Weights of a small image classifier.
Model: 48-pixel images, norm layernorm, activation swiglu, patch size [2, 2], depths [2, 2, 4, 2], widths [64, 128, 256, 512].
Rows from block 4 of a small image classifier, named by matrix and row number. Rows with one number belong to one neuron. Each number is 50 + 10 x the weight over its row's rms, rounded and kept within 0 to 99. All counts start at 0. After the name is the row's rms in percent of the matrix's.
After each neuron's rows are labels from the 100 images, of 14976, where the neuron reaches its largest size: "responds to" is what is common among them. Only what is clearly more common there than usual is listed. The data: stained colorectal tissue patches (NCT-CRC-HE-100K).
# gate: MLP gate (model.blocks.4.mlp.gate.weight, 672x256), inputs 64-127
# fc1: MLP up (model.blocks.4.mlp.fc1.weight, 672x256), inputs 64-127
# fc2: MLP down (model.blocks.4.mlp.fc2.weight, 256x672, transposed), outputs 64-127

gate.126 039:43 48 64 52 57 46 47 53 57 46 52 57 59 41 49 67 27 70 75 52 65 37 47 55 45 51 52 57 47 49 57 47 52 58 54 61 51 54 39 53 47 56 55 38 51 43 52 59 57 48 59 38 34 48 51 61 60 39 40 46 55 44 57 81
fc1.126 036:46 41 40 58 51 39 52 61 66 49 33 48 60 57 55 52 45 49 53 60 40 70 39 47 67 54 50 48 70 61 49 52 71 64 49 37 52 47 57 61 43 56 46 46 48 55 46 42 45 69 52 59 49 43 44 64 57 54 65 62 45 52 59 37
fc2.126 053:69 49 53 54 47 47 48 61 52 52 51 54 47 44 44 62 37 51 40 42 48 24 37 44 59 50 51 48 41 65 41 56 47 59 50 54 50 51 44 54 57 42 48 42 58 50 56 46 52 37 57 49 59 47 40 59 42 49 45 42 57 46 55 57
responds to: tissue: smooth muscle; tissue: adipose tissue

gate.38 072:64 47 43 56 47 26 50 49 40 39 62 53 41 48 45 39 69 48 57 67 47 47 61 43 67 61 51 67 55 56 33 55 51 57 45 54 52 48 58 71 29 52 54 46 36 35 52 51 47 69 50 49 56 58 61 59 47 72 53 60 45 49 59 19
fc1.38 033:14 66 55 59 38 61 45 45 36 48 53 67 37 52 45 48 55 51 51 45 69 47 60 40 61 53 42 58 50 49 53 48 61 48 42 53 47 62 54 65 49 59 53 52 59 41 58 61 58 48 56 60 55 52 52 66 55 71 66 49 50 51 47 47
fc2.38 040:54 66 49 39 65 34 51 43 51 63 43 52 57 50 53 48 11 55 95 51 48 62 67 42 69 48 48 36 58 52 53 48 58 50 52 52 48 71 29 44 34 35 52 41 58 59 55 61 48 43 39 60 43 51 34 47 48 43 31 66 43 55 27 60
responds to: tissue: cancer-associated stroma

gate.487 044:38 38 56 49 67 36 36 60 45 37 56 39 54 36 67 63 57 66 65 47 45 68 59 56 23 57 46 50 55 52 57 39 62 52 39 39 49 39 49 46 50 54 48 33 50 51 44 63 64 26 55 47 36 54 41 56 62 47 30 41 60 42 50 75
fc1.487 044:23 42 51 38 50 53 55 39 59 52 46 43 34 47 88 49 75 60 58 66 54 61 63 56 56 41 42 47 45 47 42 42 39 55 45 50 45 60 37 45 44 56 55 47 60 42 49 60 56 54 56 56 45 51 49 38 34 48 50 39 39 51 39 54
fc2.487 042:42 62 49 52 44 42 47 54 64 50 62 33 73 56 80 61 42 48 68 49 49 49 52 40 51 42 59 36 47 43 58 54 45 58 64 46 61 42 52 42 48 52 66 59 49 34 41 65 55 40 49 65 38 56 43 40 57 31 29 30 43 53 51 54
responds to: tissue: cancer-associated stroma

gate.393 102:40 43 55 46 51 37 39 51 46 43 52 58 47 38 65 31 64 56 56 73 62 53 58 51 43 40 50 67 53 62 37 38 58 40 48 62 36 59 53 58 45 66 52 41 38 55 64 50 68 60 65 63 59 54 67 53 56 58 52 68 47 49 59 32
fc1.393 085:41 58 41 54 75 43 65 53 45 45 55 39 58 50 45 59 69 37 40 44 36 55 49 54 13 51 59 56 31 40 54 58 47 52 41 43 50 61 36 56 51 45 62 50 49 49 41 48 50 25 46 49 44 45 37 56 51 60 32 30 55 61 47 58
fc2.393 092:20 58 44 64 40 56 46 62 54 52 50 50 50 34 41 61 75 44 73 41 51 46 64 50 63 48 57 54 62 50 35 47 58 62 54 48 54 43 52 68 55 46 43 48 46 48 59 48 58 59 51 51 53 50 51 55 52 51 76 42 41 52 69 52
responds to: tissue: cancer-associated stroma; tissue: mucus

gate.619 166:65 47 31 60 29 65 46 54 51 56 41 59 39 49 50 58 50 49 58 53 54 34 72 39 66 64 56 43 51 69 56 30 54 48 52 71 43 50 49 41 50 56 46 33 38 52 48 44 61 51 38 69 65 41 53 50 56 38 63 58 43 48 53 64
fc1.619 187:39 53 36 60 41 53 49 58 45 44 46 60 52 44 56 51 47 40 71 68 52 64 63 40 64 54 63 53 52 63 37 47 53 49 52 61 39 56 54 47 49 68 44 44 34 47 64 48 60 67 63 61 48 53 66 52 51 39 68 67 37 36 65 49
fc2.619 175:33 47 49 52 56 42 70 36 65 43 46 52 33 66 47 63 37 39 52 54 31 48 49 41 51 45 55 40 54 53 60 64 41 48 49 40 46 39 37 45 43 41 60 58 38 50 36 65 45 57 48 48 31 49 38 49 40 40 30 58 55 37 43 43
responds to: tissue: debris

gate.160 178:37 52 41 64 54 47 50 65 39 47 69 46 54 55 52 50 67 47 67 48 50 54 43 41 59 68 52 53 45 40 55 49 54 47 65 53 42 55 56 60 45 60 56 55 39 39 51 21 45 44 37 52 62 33 41 42 62 58 58 45 52 51 40 53
fc1.160 222:35 60 50 51 51 45 60 57 39 41 67 43 67 55 72 35 54 40 66 46 47 66 31 48 40 57 52 44 45 36 51 69 47 65 60 48 62 43 72 53 61 60 54 75 47 37 49 38 35 45 53 28 43 55 55 27 48 52 62 46 52 43 52 43
fc2.160 203:55 51 50 46 54 50 57 38 49 47 44 49 42 49 39 65 57 41 48 45 35 45 51 68 49 30 50 48 53 51 39 60 46 52 31 41 53 50 34 48 41 34 41 46 46 49 41 80 49 56 63 45 26 68 50 67 46 46 35 45 54 36 54 62
responds to: tissue: normal colon mucosa

gate.407 135:53 55 37 58 34 50 65 40 65 35 45 57 29 65 51 42 59 32 57 54 42 30 57 24 89 55 63 49 54 61 57 51 54 53 53 54 45 40 59 46 40 46 55 54 35 60 43 46 46 61 45 60 52 52 50 38 47 42 65 62 59 42 53 41
fc1.407 085:41 64 49 59 54 48 58 64 43 34 56 36 51 53 70 45 83 44 39 50 41 78 37 52 47 35 60 54 39 35 44 61 49 55 47 37 63 46 46 66 44 50 61 63 67 38 52 46 35 42 52 51 43 53 38 48 43 64 49 44 53 57 46 47
fc2.407 089:64 58 45 57 27 41 44 55 42 42 41 66 28 45 59 45 52 52 57 65 52 25 60 39 65 51 61 52 50 79 50 33 55 59 49 62 48 51 29 59 39 56 51 33 51 60 59 47 72 63 47 80 54 50 57 51 47 42 60 69 46 56 57 50
responds to: tissue: smooth muscle

gate.513 049:51 52 57 49 52 37 50 52 55 52 65 40 53 43 36 47 39 50 75 40 48 49 48 56 43 56 53 57 67 37 50 43 50 54 48 48 57 39 47 71 50 50 60 54 38 54 39 55 55 33 62 48 48 49 44 57 62 57 46 33 45 47 61 70
fc1.513 048:34 50 53 42 66 65 56 51 77 51 63 42 52 69 73 62 35 40 37 46 38 70 50 51 50 55 46 65 53 38 40 68 54 54 52 39 44 67 58 52 43 44 46 57 47 51 46 50 35 36 49 33 48 54 43 42 44 50 32 44 54 45 58 83
fc2.513 053:64 48 46 50 48 59 54 50 38 51 55 40 65 55 58 18 55 47 27 56 42 62 39 62 52 56 47 56 39 43 59 59 64 45 48 56 56 58 67 40 62 44 40 51 53 52 51 46 51 46 37 40 52 50 46 29 45 62 58 62 48 52 52 25
responds to: tissue: cancer-associated stroma

gate.530 118:53 50 38 65 40 47 52 49 62 45 47 68 13 55 39 58 60 43 54 70 48 15 58 36 71 63 61 57 60 58 52 47 45 47 53 56 38 53 42 58 35 47 60 52 39 36 51 39 56 64 38 67 62 48 44 48 45 53 60 60 41 57 39 43
fc1.530 056:55 55 72 45 48 51 45 49 52 39 58 42 54 50 44 43 43 55 71 56 66 56 32 49 43 48 46 61 55 42 56 48 56 45 62 51 52 50 53 54 42 54 57 56 57 63 67 52 50 56 63 43 61 40 64 42 60 40 43 47 53 56 48 73
fc2.530 066:51 38 52 50 48 40 54 53 69 42 49 49 44 51 27 35 68 55 41 61 46 51 47 25 48 54 47 48 62 75 66 54 56 32 54 41 35 62 42 50 33 62 43 32 46 74 51 47 51 61 46 54 51 41 47 52 56 56 43 71 53 46 44 48
responds to: tissue: smooth muscle

gate.13 065:12 55 41 53 43 57 59 52 38 63 43 54 39 51 31 70 35 53 72 53 54 44 58 43 58 67 48 46 53 58 58 45 41 60 54 51 51 40 54 62 56 51 55 45 38 40 43 40 53 58 49 56 53 47 61 45 50 37 59 54 38 43 51 57
fc1.13 072:36 51 45 44 67 61 40 63 67 48 45 58 75 50 34 49 16 49 64 50 46 40 42 52 52 59 54 58 52 42 53 55 60 45 43 52 56 52 40 58 47 45 55 53 50 56 55 37 43 50 52 46 57 52 45 53 55 46 36 39 49 54 55 43
fc2.13 069:51 61 53 48 47 28 50 46 49 48 58 48 39 52 57 48 51 59 56 46 52 65 51 47 39 48 45 35 61 59 58 50 45 54 57 55 58 20 71 46 49 52 57 49 48 47 41 55 41 58 41 46 44 50 43 27 51 40 33 58 59 45 46 45
responds to: tissue: normal colon mucosa

gate.405 072:30 57 61 50 39 49 42 50 56 41 54 53 36 50 77 46 56 60 57 48 57 54 46 47 65 52 45 44 57 57 58 51 51 49 48 41 53 33 78 31 52 47 64 52 55 42 55 48 33 49 65 44 53 54 51 40 42 29 33 71 52 49 53 24
fc1.405 045:51 59 49 50 42 51 48 39 35 52 59 70 40 63 24 40 27 60 64 41 53 67 44 46 49 36 50 61 68 48 44 38 59 52 56 53 49 42 59 64 44 61 37 43 47 50 54 66 67 63 42 49 48 63 40 46 44 36 62 54 59 44 45 67
fc2.405 042:69 48 45 55 49 43 44 53 69 48 61 44 64 46 50 49 50 51 48 51 50 28 57 67 35 39 49 58 58 46 50 51 67 39 61 49 50 58 39 61 40 45 40 47 52 65 40 63 58 34 51 45 52 46 58 62 67 75 38 53 55 46 39 35
responds to: tissue: mucus; tissue: adipose tissue

gate.213 115:58 53 36 61 47 51 56 49 63 43 59 61 18 53 28 55 66 41 70 57 49 13 49 36 67 60 66 54 63 45 51 41 49 47 64 53 39 50 49 57 37 53 51 59 37 33 54 46 56 58 52 56 57 48 50 43 51 49 69 53 40 44 45 63
fc1.213 042:16 66 45 57 37 61 58 66 65 42 59 59 44 42 43 47 74 49 46 63 55 24 43 46 68 56 56 53 47 53 43 54 45 56 62 51 51 51 34 63 53 44 50 43 37 45 43 47 38 61 50 49 43 48 51 56 54 42 49 53 44 46 62 41
fc2.213 054:40 50 55 44 44 38 50 47 79 61 48 45 40 51 53 58 51 42 40 49 51 17 47 45 57 53 56 45 51 52 56 49 40 62 55 60 51 24 53 57 59 53 58 54 54 44 41 42 56 52 49 53 60 48 52 61 60 32 51 48 38 55 60 48
responds to: tissue: debris

gate.254 042:35 49 41 56 47 48 47 50 57 58 39 30 60 39 54 54 76 53 59 56 49 42 46 55 41 48 44 48 47 44 58 51 48 46 26 33 53 40 81 42 53 53 45 49 54 54 48 61 45 43 47 47 43 52 57 45 44 46 52 56 60 42 45 52
fc1.254 041:52 53 48 44 62 56 53 49 47 43 55 46 60 60 32 59 81 44 40 52 45 58 33 49 54 59 42 48 59 56 49 48 49 54 43 59 47 50 37 31 52 39 47 60 43 54 54 67 58 50 50 55 48 48 42 59 66 39 53 49 47 57 45 45
fc2.254 051:73 57 56 40 48 96 42 42 41 50 50 56 60 49 44 45 34 54 62 61 57 52 48 50 46 37 50 63 64 58 53 49 69 43 45 54 45 58 42 52 35 58 58 43 52 55 64 59 61 37 55 48 46 55 35 54 43 45 50 46 51 56 43 51
responds to: tissue: adipose tissue; tissue: mucus

gate.180 041:60 40 46 56 50 35 44 65 47 45 54 65 47 53 42 53 55 48 59 47 48 69 53 44 42 59 47 66 66 45 48 43 54 45 51 63 57 46 43 57 30 56 69 42 40 59 53 52 50 48 49 55 66 55 50 60 54 59 59 63 53 54 52 72
fc1.180 038:61 46 51 42 52 41 49 66 52 69 53 53 61 55 63 46 26 41 61 60 55 57 43 68 53 40 47 41 61 57 54 39 51 41 49 67 55 51 74 46 53 44 34 45 46 51 64 62 66 48 56 54 49 49 41 44 56 55 57 42 46 43 45 51
fc2.180 044:61 47 54 46 52 63 34 62 44 51 46 47 54 41 25 65 60 50 62 45 36 63 37 41 26 50 54 53 45 53 51 55 57 44 51 58 45 49 62 74 60 62 40 50 59 57 50 60 49 38 56 49 47 49 61 63 54 54 54 47 45 50 67 36
responds to: tissue: tumour epithelium

gate.106 039:48 49 53 47 48 49 43 53 38 41 37 49 48 37 32 63 46 54 59 34 53 54 52 43 40 42 40 54 53 38 45 50 51 53 36 52 53 51 50 55 51 54 48 51 56 55 34 57 47 42 69 44 38 56 48 50 39 58 41 55 68 41 51 52
fc1.106 039:30 54 41 57 56 45 53 51 56 41 52 50 46 44 48 28 80 51 40 59 46 46 30 54 61 47 47 67 58 47 41 58 71 60 55 49 49 56 56 66 50 49 46 43 53 62 39 48 63 52 42 54 36 56 48 44 57 62 53 61 57 39 56 53
fc2.106 042:50 49 43 43 50 40 49 46 74 46 58 50 57 51 80 34 38 56 34 40 52 33 38 63 54 51 44 52 54 38 41 40 36 51 51 57 57 57 34 55 50 37 49 47 36 54 37 50 51 48 60 67 49 50 32 44 46 76 30 47 51 40 53 23
responds to: tissue: cancer-associated stroma

gate.565 048:74 51 50 50 52 52 37 46 50 48 44 49 38 35 29 22 37 66 46 47 62 07 61 67 55 53 53 65 40 54 40 49 46 57 45 52 46 45 46 33 53 47 45 50 37 46 55 43 48 56 55 47 52 48 53 61 55 72 42 51 55 40 57 38
fc1.565 036:54 45 49 49 60 63 60 50 46 56 53 60 66 50 28 56 35 44 51 54 42 43 47 59 49 42 50 57 60 36 53 49 48 44 47 60 51 68 28 68 46 37 52 51 56 52 30 43 36 51 55 62 57 36 54 63 50 50 41 58 58 63 50 58
fc2.565 059:76 48 51 55 56 74 48 59 62 49 53 63 39 44 20 56 61 50 49 36 56 01 49 52 49 47 49 36 62 59 50 54 62 61 43 51 52 66 32 35 63 56 43 49 46 65 62 47 55 35 51 48 49 49 55 54 58 30 47 36 47 44 56 40
responds to: tissue: adipose tissue

gate.395 053:66 49 58 32 51 66 47 52 46 55 58 52 47 46 06 53 40 59 47 45 56 65 51 48 26 56 39 62 64 48 56 43 64 60 48 47 49 50 31 59 53 62 41 44 57 42 44 46 60 44 50 40 51 49 67 56 57 76 58 49 44 42 51 77
fc1.395 041:41 60 44 61 69 38 46 69 40 40 61 41 71 39 57 44 77 52 52 51 57 84 41 53 46 48 52 68 53 41 44 67 63 52 38 43 53 55 61 49 48 51 42 58 61 51 44 51 50 54 59 55 44 58 45 50 59 64 54 56 54 61 45 21
fc2.395 053:29 46 51 44 34 46 53 41 24 49 51 43 57 56 54 38 64 50 38 62 51 76 62 63 58 45 53 52 26 60 40 43 48 39 50 58 48 44 41 46 34 44 45 47 55 38 47 46 51 63 47 39 57 58 55 54 51 63 43 59 45 53 52 36
responds to: tissue: normal colon mucosa; tissue: adipose tissue

gate.478 069:56 57 58 51 46 61 49 47 71 59 48 57 45 41 00 53 48 59 66 44 64 34 57 53 51 53 50 43 59 40 50 36 54 54 63 51 46 50 47 48 45 63 46 55 50 49 60 54 38 49 47 51 60 49 45 50 48 32 54 50 45 54 43 60
fc1.478 054:64 43 56 48 33 63 53 35 46 47 57 59 34 56 72 35 48 55 54 54 63 71 47 42 59 59 43 50 58 56 62 45 44 51 58 61 43 35 48 34 44 56 48 54 46 34 53 65 43 51 50 53 58 48 52 37 48 51 48 62 60 42 39 37
fc2.478 062:55 40 59 35 62 38 44 59 80 47 41 56 50 46 58 59 59 50 46 57 51 48 39 60 25 53 50 64 54 50 51 40 60 41 48 55 50 71 44 61 39 46 63 43 49 54 62 46 60 50 55 66 49 37 56 64 55 45 39 42 40 56 44 74
responds to: tissue: mucus; tissue: normal colon mucosa

gate.97 047:16 56 44 45 49 49 38 56 46 44 51 41 36 47 42 59 53 64 77 47 53 28 50 50 50 62 47 56 50 55 50 50 57 47 55 51 60 43 59 55 49 54 48 49 55 49 39 55 48 45 56 41 50 54 50 50 52 42 47 50 44 46 45 71
fc1.97 047:59 54 59 50 32 41 41 44 41 50 53 51 43 47 73 42 53 51 72 39 54 63 47 57 47 36 44 56 65 39 41 50 55 45 43 44 50 42 44 59 53 59 50 45 47 49 46 51 51 48 54 47 42 55 58 44 52 62 69 50 59 52 53 73
fc2.97 056:33 52 52 49 38 63 43 61 47 65 41 51 45 47 35 74 53 51 62 47 50 45 44 53 64 54 48 53 52 58 40 52 56 55 51 56 45 57 33 41 56 48 49 45 49 49 59 50 48 48 50 49 51 40 56 74 53 50 63 48 50 47 67 42
responds to: tissue: adipose tissue

gate.404 134:43 41 37 64 43 40 47 49 58 49 51 61 26 59 34 68 58 37 63 65 37 32 60 38 84 68 55 52 65 60 49 49 52 52 42 54 45 47 42 63 31 45 62 46 33 42 48 43 56 68 35 68 56 51 53 55 50 43 64 58 43 46 53 53
fc1.404 106:49 38 74 35 49 43 34 40 64 49 59 54 52 54 15 48 45 58 56 62 52 45 30 50 60 52 35 43 66 36 55 54 54 45 47 54 56 47 54 53 40 56 58 61 52 64 62 53 37 63 57 36 54 56 59 51 58 41 50 56 63 51 48 55
fc2.404 107:41 43 56 45 56 57 38 56 35 49 53 50 63 48 62 47 39 61 39 49 63 44 45 47 33 46 48 66 67 67 59 35 66 32 55 50 36 69 58 57 61 62 51 38 54 49 59 48 60 34 46 55 66 32 46 56 57 60 43 55 50 62 34 49
responds to: tissue: mucus; tissue: normal colon mucosa

gate.237 047:30 44 61 46 66 48 49 49 46 40 54 46 45 51 70 67 46 58 58 44 52 55 49 48 35 40 48 60 70 38 50 52 41 52 45 46 57 53 31 66 52 49 56 53 44 41 43 63 46 43 56 41 45 54 43 52 40 56 34 33 47 34 49 85
fc1.237 037:31 50 43 51 58 66 59 59 40 57 47 58 49 52 76 65 43 51 69 39 60 73 60 40 52 42 56 40 56 41 51 48 58 50 54 57 49 56 61 59 48 57 64 59 56 53 42 60 58 45 48 60 58 40 53 40 40 51 54 43 53 47 52 26
fc2.237 055:71 51 52 45 56 51 54 58 59 57 46 52 35 45 48 71 47 42 75 31 50 04 44 42 55 46 46 57 78 39 50 57 44 58 46 51 51 52 58 56 44 47 51 53 51 50 37 50 43 21 57 55 47 54 51 59 45 64 45 41 54 43 48 40
responds to: tissue: normal colon mucosa

gate.123 046:28 42 50 60 53 42 59 47 54 48 53 32 45 42 82 46 46 40 68 48 45 43 52 53 48 44 48 41 34 49 45 55 58 48 47 47 57 59 54 40 51 57 48 43 50 45 43 47 41 28 44 31 44 49 37 46 52 40 45 48 66 51 39 52
fc1.123 045:72 47 55 40 59 28 49 60 54 53 55 50 59 44 76 50 64 44 53 57 39 18 42 54 63 47 51 46 53 45 57 65 40 48 55 45 48 47 66 57 39 54 53 47 45 50 56 56 56 55 53 44 54 35 57 45 54 50 62 42 54 44 50 48
fc2.123 047:50 41 53 47 50 68 40 51 42 36 57 61 64 50 82 35 56 55 32 55 55 51 38 56 29 44 56 67 60 50 44 47 62 49 56 55 51 56 44 64 55 38 52 47 52 59 53 55 62 47 41 52 46 50 54 59 49 83 42 49 49 55 50 64
responds to: tissue: mucus

gate.83 047:48 51 56 49 47 57 50 42 63 53 61 53 41 59 40 40 40 52 51 54 54 34 41 43 49 41 52 49 58 57 52 38 41 73 51 36 56 43 36 51 49 51 43 55 50 45 37 52 42 49 42 33 46 52 44 42 53 58 36 57 59 33 59 55
fc1.83 048:69 45 62 45 59 46 49 50 37 54 52 44 59 49 68 43 64 61 50 42 53 58 43 60 17 46 44 69 50 50 48 45 64 51 28 62 39 48 34 55 56 51 53 57 56 51 43 65 55 44 57 48 47 49 58 51 58 56 59 56 54 51 44 61
fc2.83 056:69 56 40 49 52 61 58 49 20 63 46 64 52 48 30 54 54 42 45 54 50 78 43 59 65 45 50 49 62 50 60 45 41 38 41 55 43 42 65 58 48 54 41 45 53 58 52 52 51 41 56 44 51 36 51 48 50 62 80 53 56 48 48 27
responds to: tissue: mucus

gate.500 079:67 47 60 52 48 51 46 59 54 47 47 67 39 37 25 37 48 66 53 64 69 34 59 39 51 71 55 59 64 66 47 39 52 50 57 53 46 45 53 48 43 65 58 50 55 46 65 28 58 65 46 52 72 45 56 36 48 54 42 74 26 62 48 45
fc1.500 035:31 45 64 55 71 64 53 42 68 55 50 54 50 43 67 54 39 49 43 58 60 12 44 40 51 39 46 41 47 56 56 64 46 46 49 39 45 69 51 40 44 64 29 53 53 48 51 53 42 58 43 58 54 50 66 44 56 63 52 45 54 54 41 60
fc2.500 047:16 51 47 49 53 53 48 51 57 67 53 66 53 47 46 62 68 55 41 48 43 44 47 47 54 60 53 49 48 56 52 55 52 49 50 47 61 43 53 62 51 50 43 45 56 69 57 51 43 40 54 36 56 52 48 58 39 48 63 50 57 52 51 44
responds to: tissue: adipose tissue; tissue: normal colon mucosa

gate.306 040:35 61 55 60 60 47 48 56 47 39 59 50 53 54 69 55 41 54 44 47 51 31 49 48 39 41 44 65 53 38 60 49 68 60 47 50 51 45 66 57 54 62 52 52 45 51 42 43 53 42 45 46 57 55 52 39 61 74 46 53 72 46 58 72
fc1.306 047:39 46 62 55 42 67 41 53 48 51 46 57 55 34 71 38 58 65 45 60 65 54 54 65 77 58 49 47 30 50 45 58 55 48 54 50 37 53 54 43 54 48 46 54 61 56 58 42 42 47 48 59 55 48 61 36 38 47 53 54 50 59 42 31
fc2.306 058:83 58 54 55 40 45 48 53 67 40 60 39 52 38 50 50 52 44 51 42 46 40 56 50 38 45 55 41 29 41 50 56 29 56 56 44 60 23 62 40 64 35 58 63 56 41 42 49 51 53 49 35 48 52 48 49 35 49 44 36 52 61 52 62
responds to: tissue: tumour epithelium; tissue: cancer-associated stroma

gate.367 135:50 49 43 56 46 36 64 41 59 27 60 61 24 62 43 40 70 37 56 57 45 29 44 25 60 62 63 54 60 54 59 58 48 44 57 51 37 47 46 51 40 50 60 64 36 44 48 42 53 63 49 57 53 45 51 38 50 54 52 70 49 49 39 47
fc1.367 071:47 55 57 45 53 37 62 46 58 41 55 41 53 65 39 27 63 48 37 45 49 36 42 40 42 39 59 52 38 40 59 62 51 47 48 34 49 52 75 52 47 39 55 75 53 54 46 54 31 50 53 38 34 46 36 35 45 53 46 51 63 48 46 33
fc2.367 083:60 54 46 55 47 62 50 60 33 50 33 52 48 36 49 53 58 50 58 62 49 34 58 59 57 48 57 61 61 56 32 50 39 49 46 49 50 46 55 39 55 48 52 39 58 30 59 50 55 58 55 72 53 52 55 68 44 52 66 54 49 56 57 19
responds to: tissue: tumour epithelium; tissue: adipose tissue

gate.603 036:43 60 54 56 71 58 45 56 59 60 54 42 50 45 50 65 58 66 65 52 61 55 43 59 46 48 59 61 45 53 36 43 53 45 47 51 51 57 53 65 31 41 52 43 55 46 54 62 48 48 54 51 37 46 45 41 62 52 67 49 47 41 65 59
fc1.603 047:94 57 53 54 56 58 51 48 54 56 59 54 54 50 51 49 68 52 35 57 52 48 55 53 50 48 49 61 54 51 48 49 67 52 51 53 51 51 52 65 40 48 48 46 59 47 52 56 61 52 48 55 52 41 44 32 42 54 50 53 46 51 42 59
fc2.603 046:56 41 46 43 45 35 55 57 16 47 36 44 50 47 57 58 62 47 44 48 43 61 60 55 51 47 55 49 61 64 56 53 50 43 60 63 45 50 48 49 64 41 46 66 47 53 52 49 63 60 50 63 45 48 39 48 64 82 45 54 60 45 61 27
responds to: tissue: tumour epithelium

gate.421 190:48 43 52 53 53 40 39 57 46 40 71 64 57 52 49 49 58 51 77 63 50 50 43 50 60 56 52 66 61 42 50 50 67 45 49 62 45 58 55 74 21 63 56 51 50 55 60 35 54 56 47 63 62 57 56 42 59 58 58 54 56 59 50 63
fc1.421 222:59 43 54 52 46 40 47 44 52 45 55 57 45 47 15 52 43 47 55 65 47 23 49 56 67 45 49 60 77 54 33 54 49 60 55 43 54 44 47 57 36 41 39 49 48 45 50 66 56 75 53 54 45 59 58 59 51 57 57 55 47 45 60 56
fc2.421 208:56 39 51 39 62 65 51 41 60 61 34 66 35 51 37 59 60 55 49 46 59 44 54 45 50 51 43 37 41 55 70 42 49 35 34 71 42 64 39 44 58 66 63 44 54 62 58 50 50 38 52 57 54 46 62 51 45 35 57 52 48 56 31 66
responds to: tissue: mucus

gate.116 133:49 55 38 64 53 41 61 52 63 34 49 67 18 55 51 58 65 35 57 63 47 32 61 23 68 60 67 56 60 63 59 55 49 43 45 53 36 57 44 60 36 60 69 50 40 50 55 40 63 61 46 68 61 49 46 48 42 47 45 66 43 57 38 51
fc1.116 079:48 50 69 37 39 57 45 53 46 50 58 59 56 48 41 34 13 56 67 52 62 57 43 46 40 57 44 44 68 58 56 44 58 46 55 53 51 46 68 48 57 57 42 42 55 56 61 46 49 51 55 38 64 53 64 40 52 44 54 63 39 56 55 40
fc2.116 092:46 36 58 46 44 50 32 55 65 52 58 40 62 50 40 55 39 55 27 43 50 53 43 62 54 50 43 62 73 51 55 39 68 38 59 38 41 59 67 42 44 35 36 41 44 68 47 50 51 44 51 52 53 39 38 49 62 42 40 52 57 47 52 56
responds to: tissue: smooth muscle

gate.258 051:21 52 48 52 48 23 42 41 29 39 54 44 43 54 57 23 79 58 50 44 51 48 44 45 61 42 50 66 46 68 37 47 50 54 48 43 50 45 63 48 55 49 46 52 62 47 45 58 56 54 53 57 50 55 50 39 49 66 48 54 53 44 55 15
fc1.258 038:99 49 50 54 51 57 61 50 45 56 53 48 49 54 12 57 34 46 46 51 30 30 34 37 31 45 56 46 54 51 52 63 75 53 44 44 40 49 41 54 40 37 47 48 58 64 43 44 50 47 37 52 35 61 41 61 52 44 51 51 63 36 43 38
fc2.258 053:91 48 52 49 64 69 58 52 56 55 50 67 67 51 27 56 49 49 65 45 41 06 59 48 44 43 55 37 71 41 53 49 63 48 44 53 25 45 71 28 58 61 48 50 54 45 52 62 51 47 48 44 51 45 48 47 50 58 47 46 53 50 39 42
responds to: tissue: smooth muscle; tissue: tumour epithelium

gate.616 106:45 54 42 62 48 40 63 48 52 29 58 61 28 64 30 49 60 32 59 59 38 38 55 23 69 57 68 56 60 58 55 55 48 44 46 50 35 48 47 57 36 52 57 55 37 52 46 43 53 63 48 69 45 56 46 40 42 40 58 59 53 51 51 54
fc1.616 073:49 48 48 53 62 29 45 48 45 46 58 46 55 45 35 44 96 53 55 47 49 56 49 53 58 50 51 49 33 44 38 55 40 49 52 39 62 51 48 56 43 51 56 53 50 41 49 49 42 60 47 51 48 45 39 56 49 60 39 53 52 49 54 51
fc2.616 083:47 52 55 52 50 32 47 46 84 48 61 57 46 53 73 43 34 51 79 63 49 25 50 53 59 50 55 62 54 59 60 41 55 56 46 61 58 44 51 72 49 59 54 47 47 60 58 50 60 56 53 56 48 56 56 44 47 47 45 56 46 52 61 48
responds to: tissue: smooth muscle; tissue: mucus

gate.94 084:22 47 49 57 49 58 43 54 45 44 55 65 33 41 59 45 55 54 56 78 61 68 54 42 66 66 50 69 54 65 38 45 47 37 51 46 43 50 44 56 35 55 64 46 46 40 62 32 54 72 49 63 74 51 54 52 45 55 40 65 25 64 53 17
fc1.94 045:56 46 53 40 53 53 42 39 50 56 57 56 39 43 42 65 28 64 36 45 55 07 45 56 60 35 55 46 42 59 56 44 63 46 34 53 47 62 31 66 45 63 39 42 49 56 48 60 63 47 59 53 45 60 43 60 46 55 63 59 50 51 41 52
fc2.94 048:83 48 51 37 52 71 48 47 21 48 60 55 67 55 13 52 65 52 53 48 66 20 41 71 35 43 51 56 46 48 46 46 45 52 48 59 38 50 38 47 41 47 39 48 55 42 50 48 57 52 48 44 51 48 42 79 55 61 47 48 48 56 65 28
responds to: tissue: cancer-associated stroma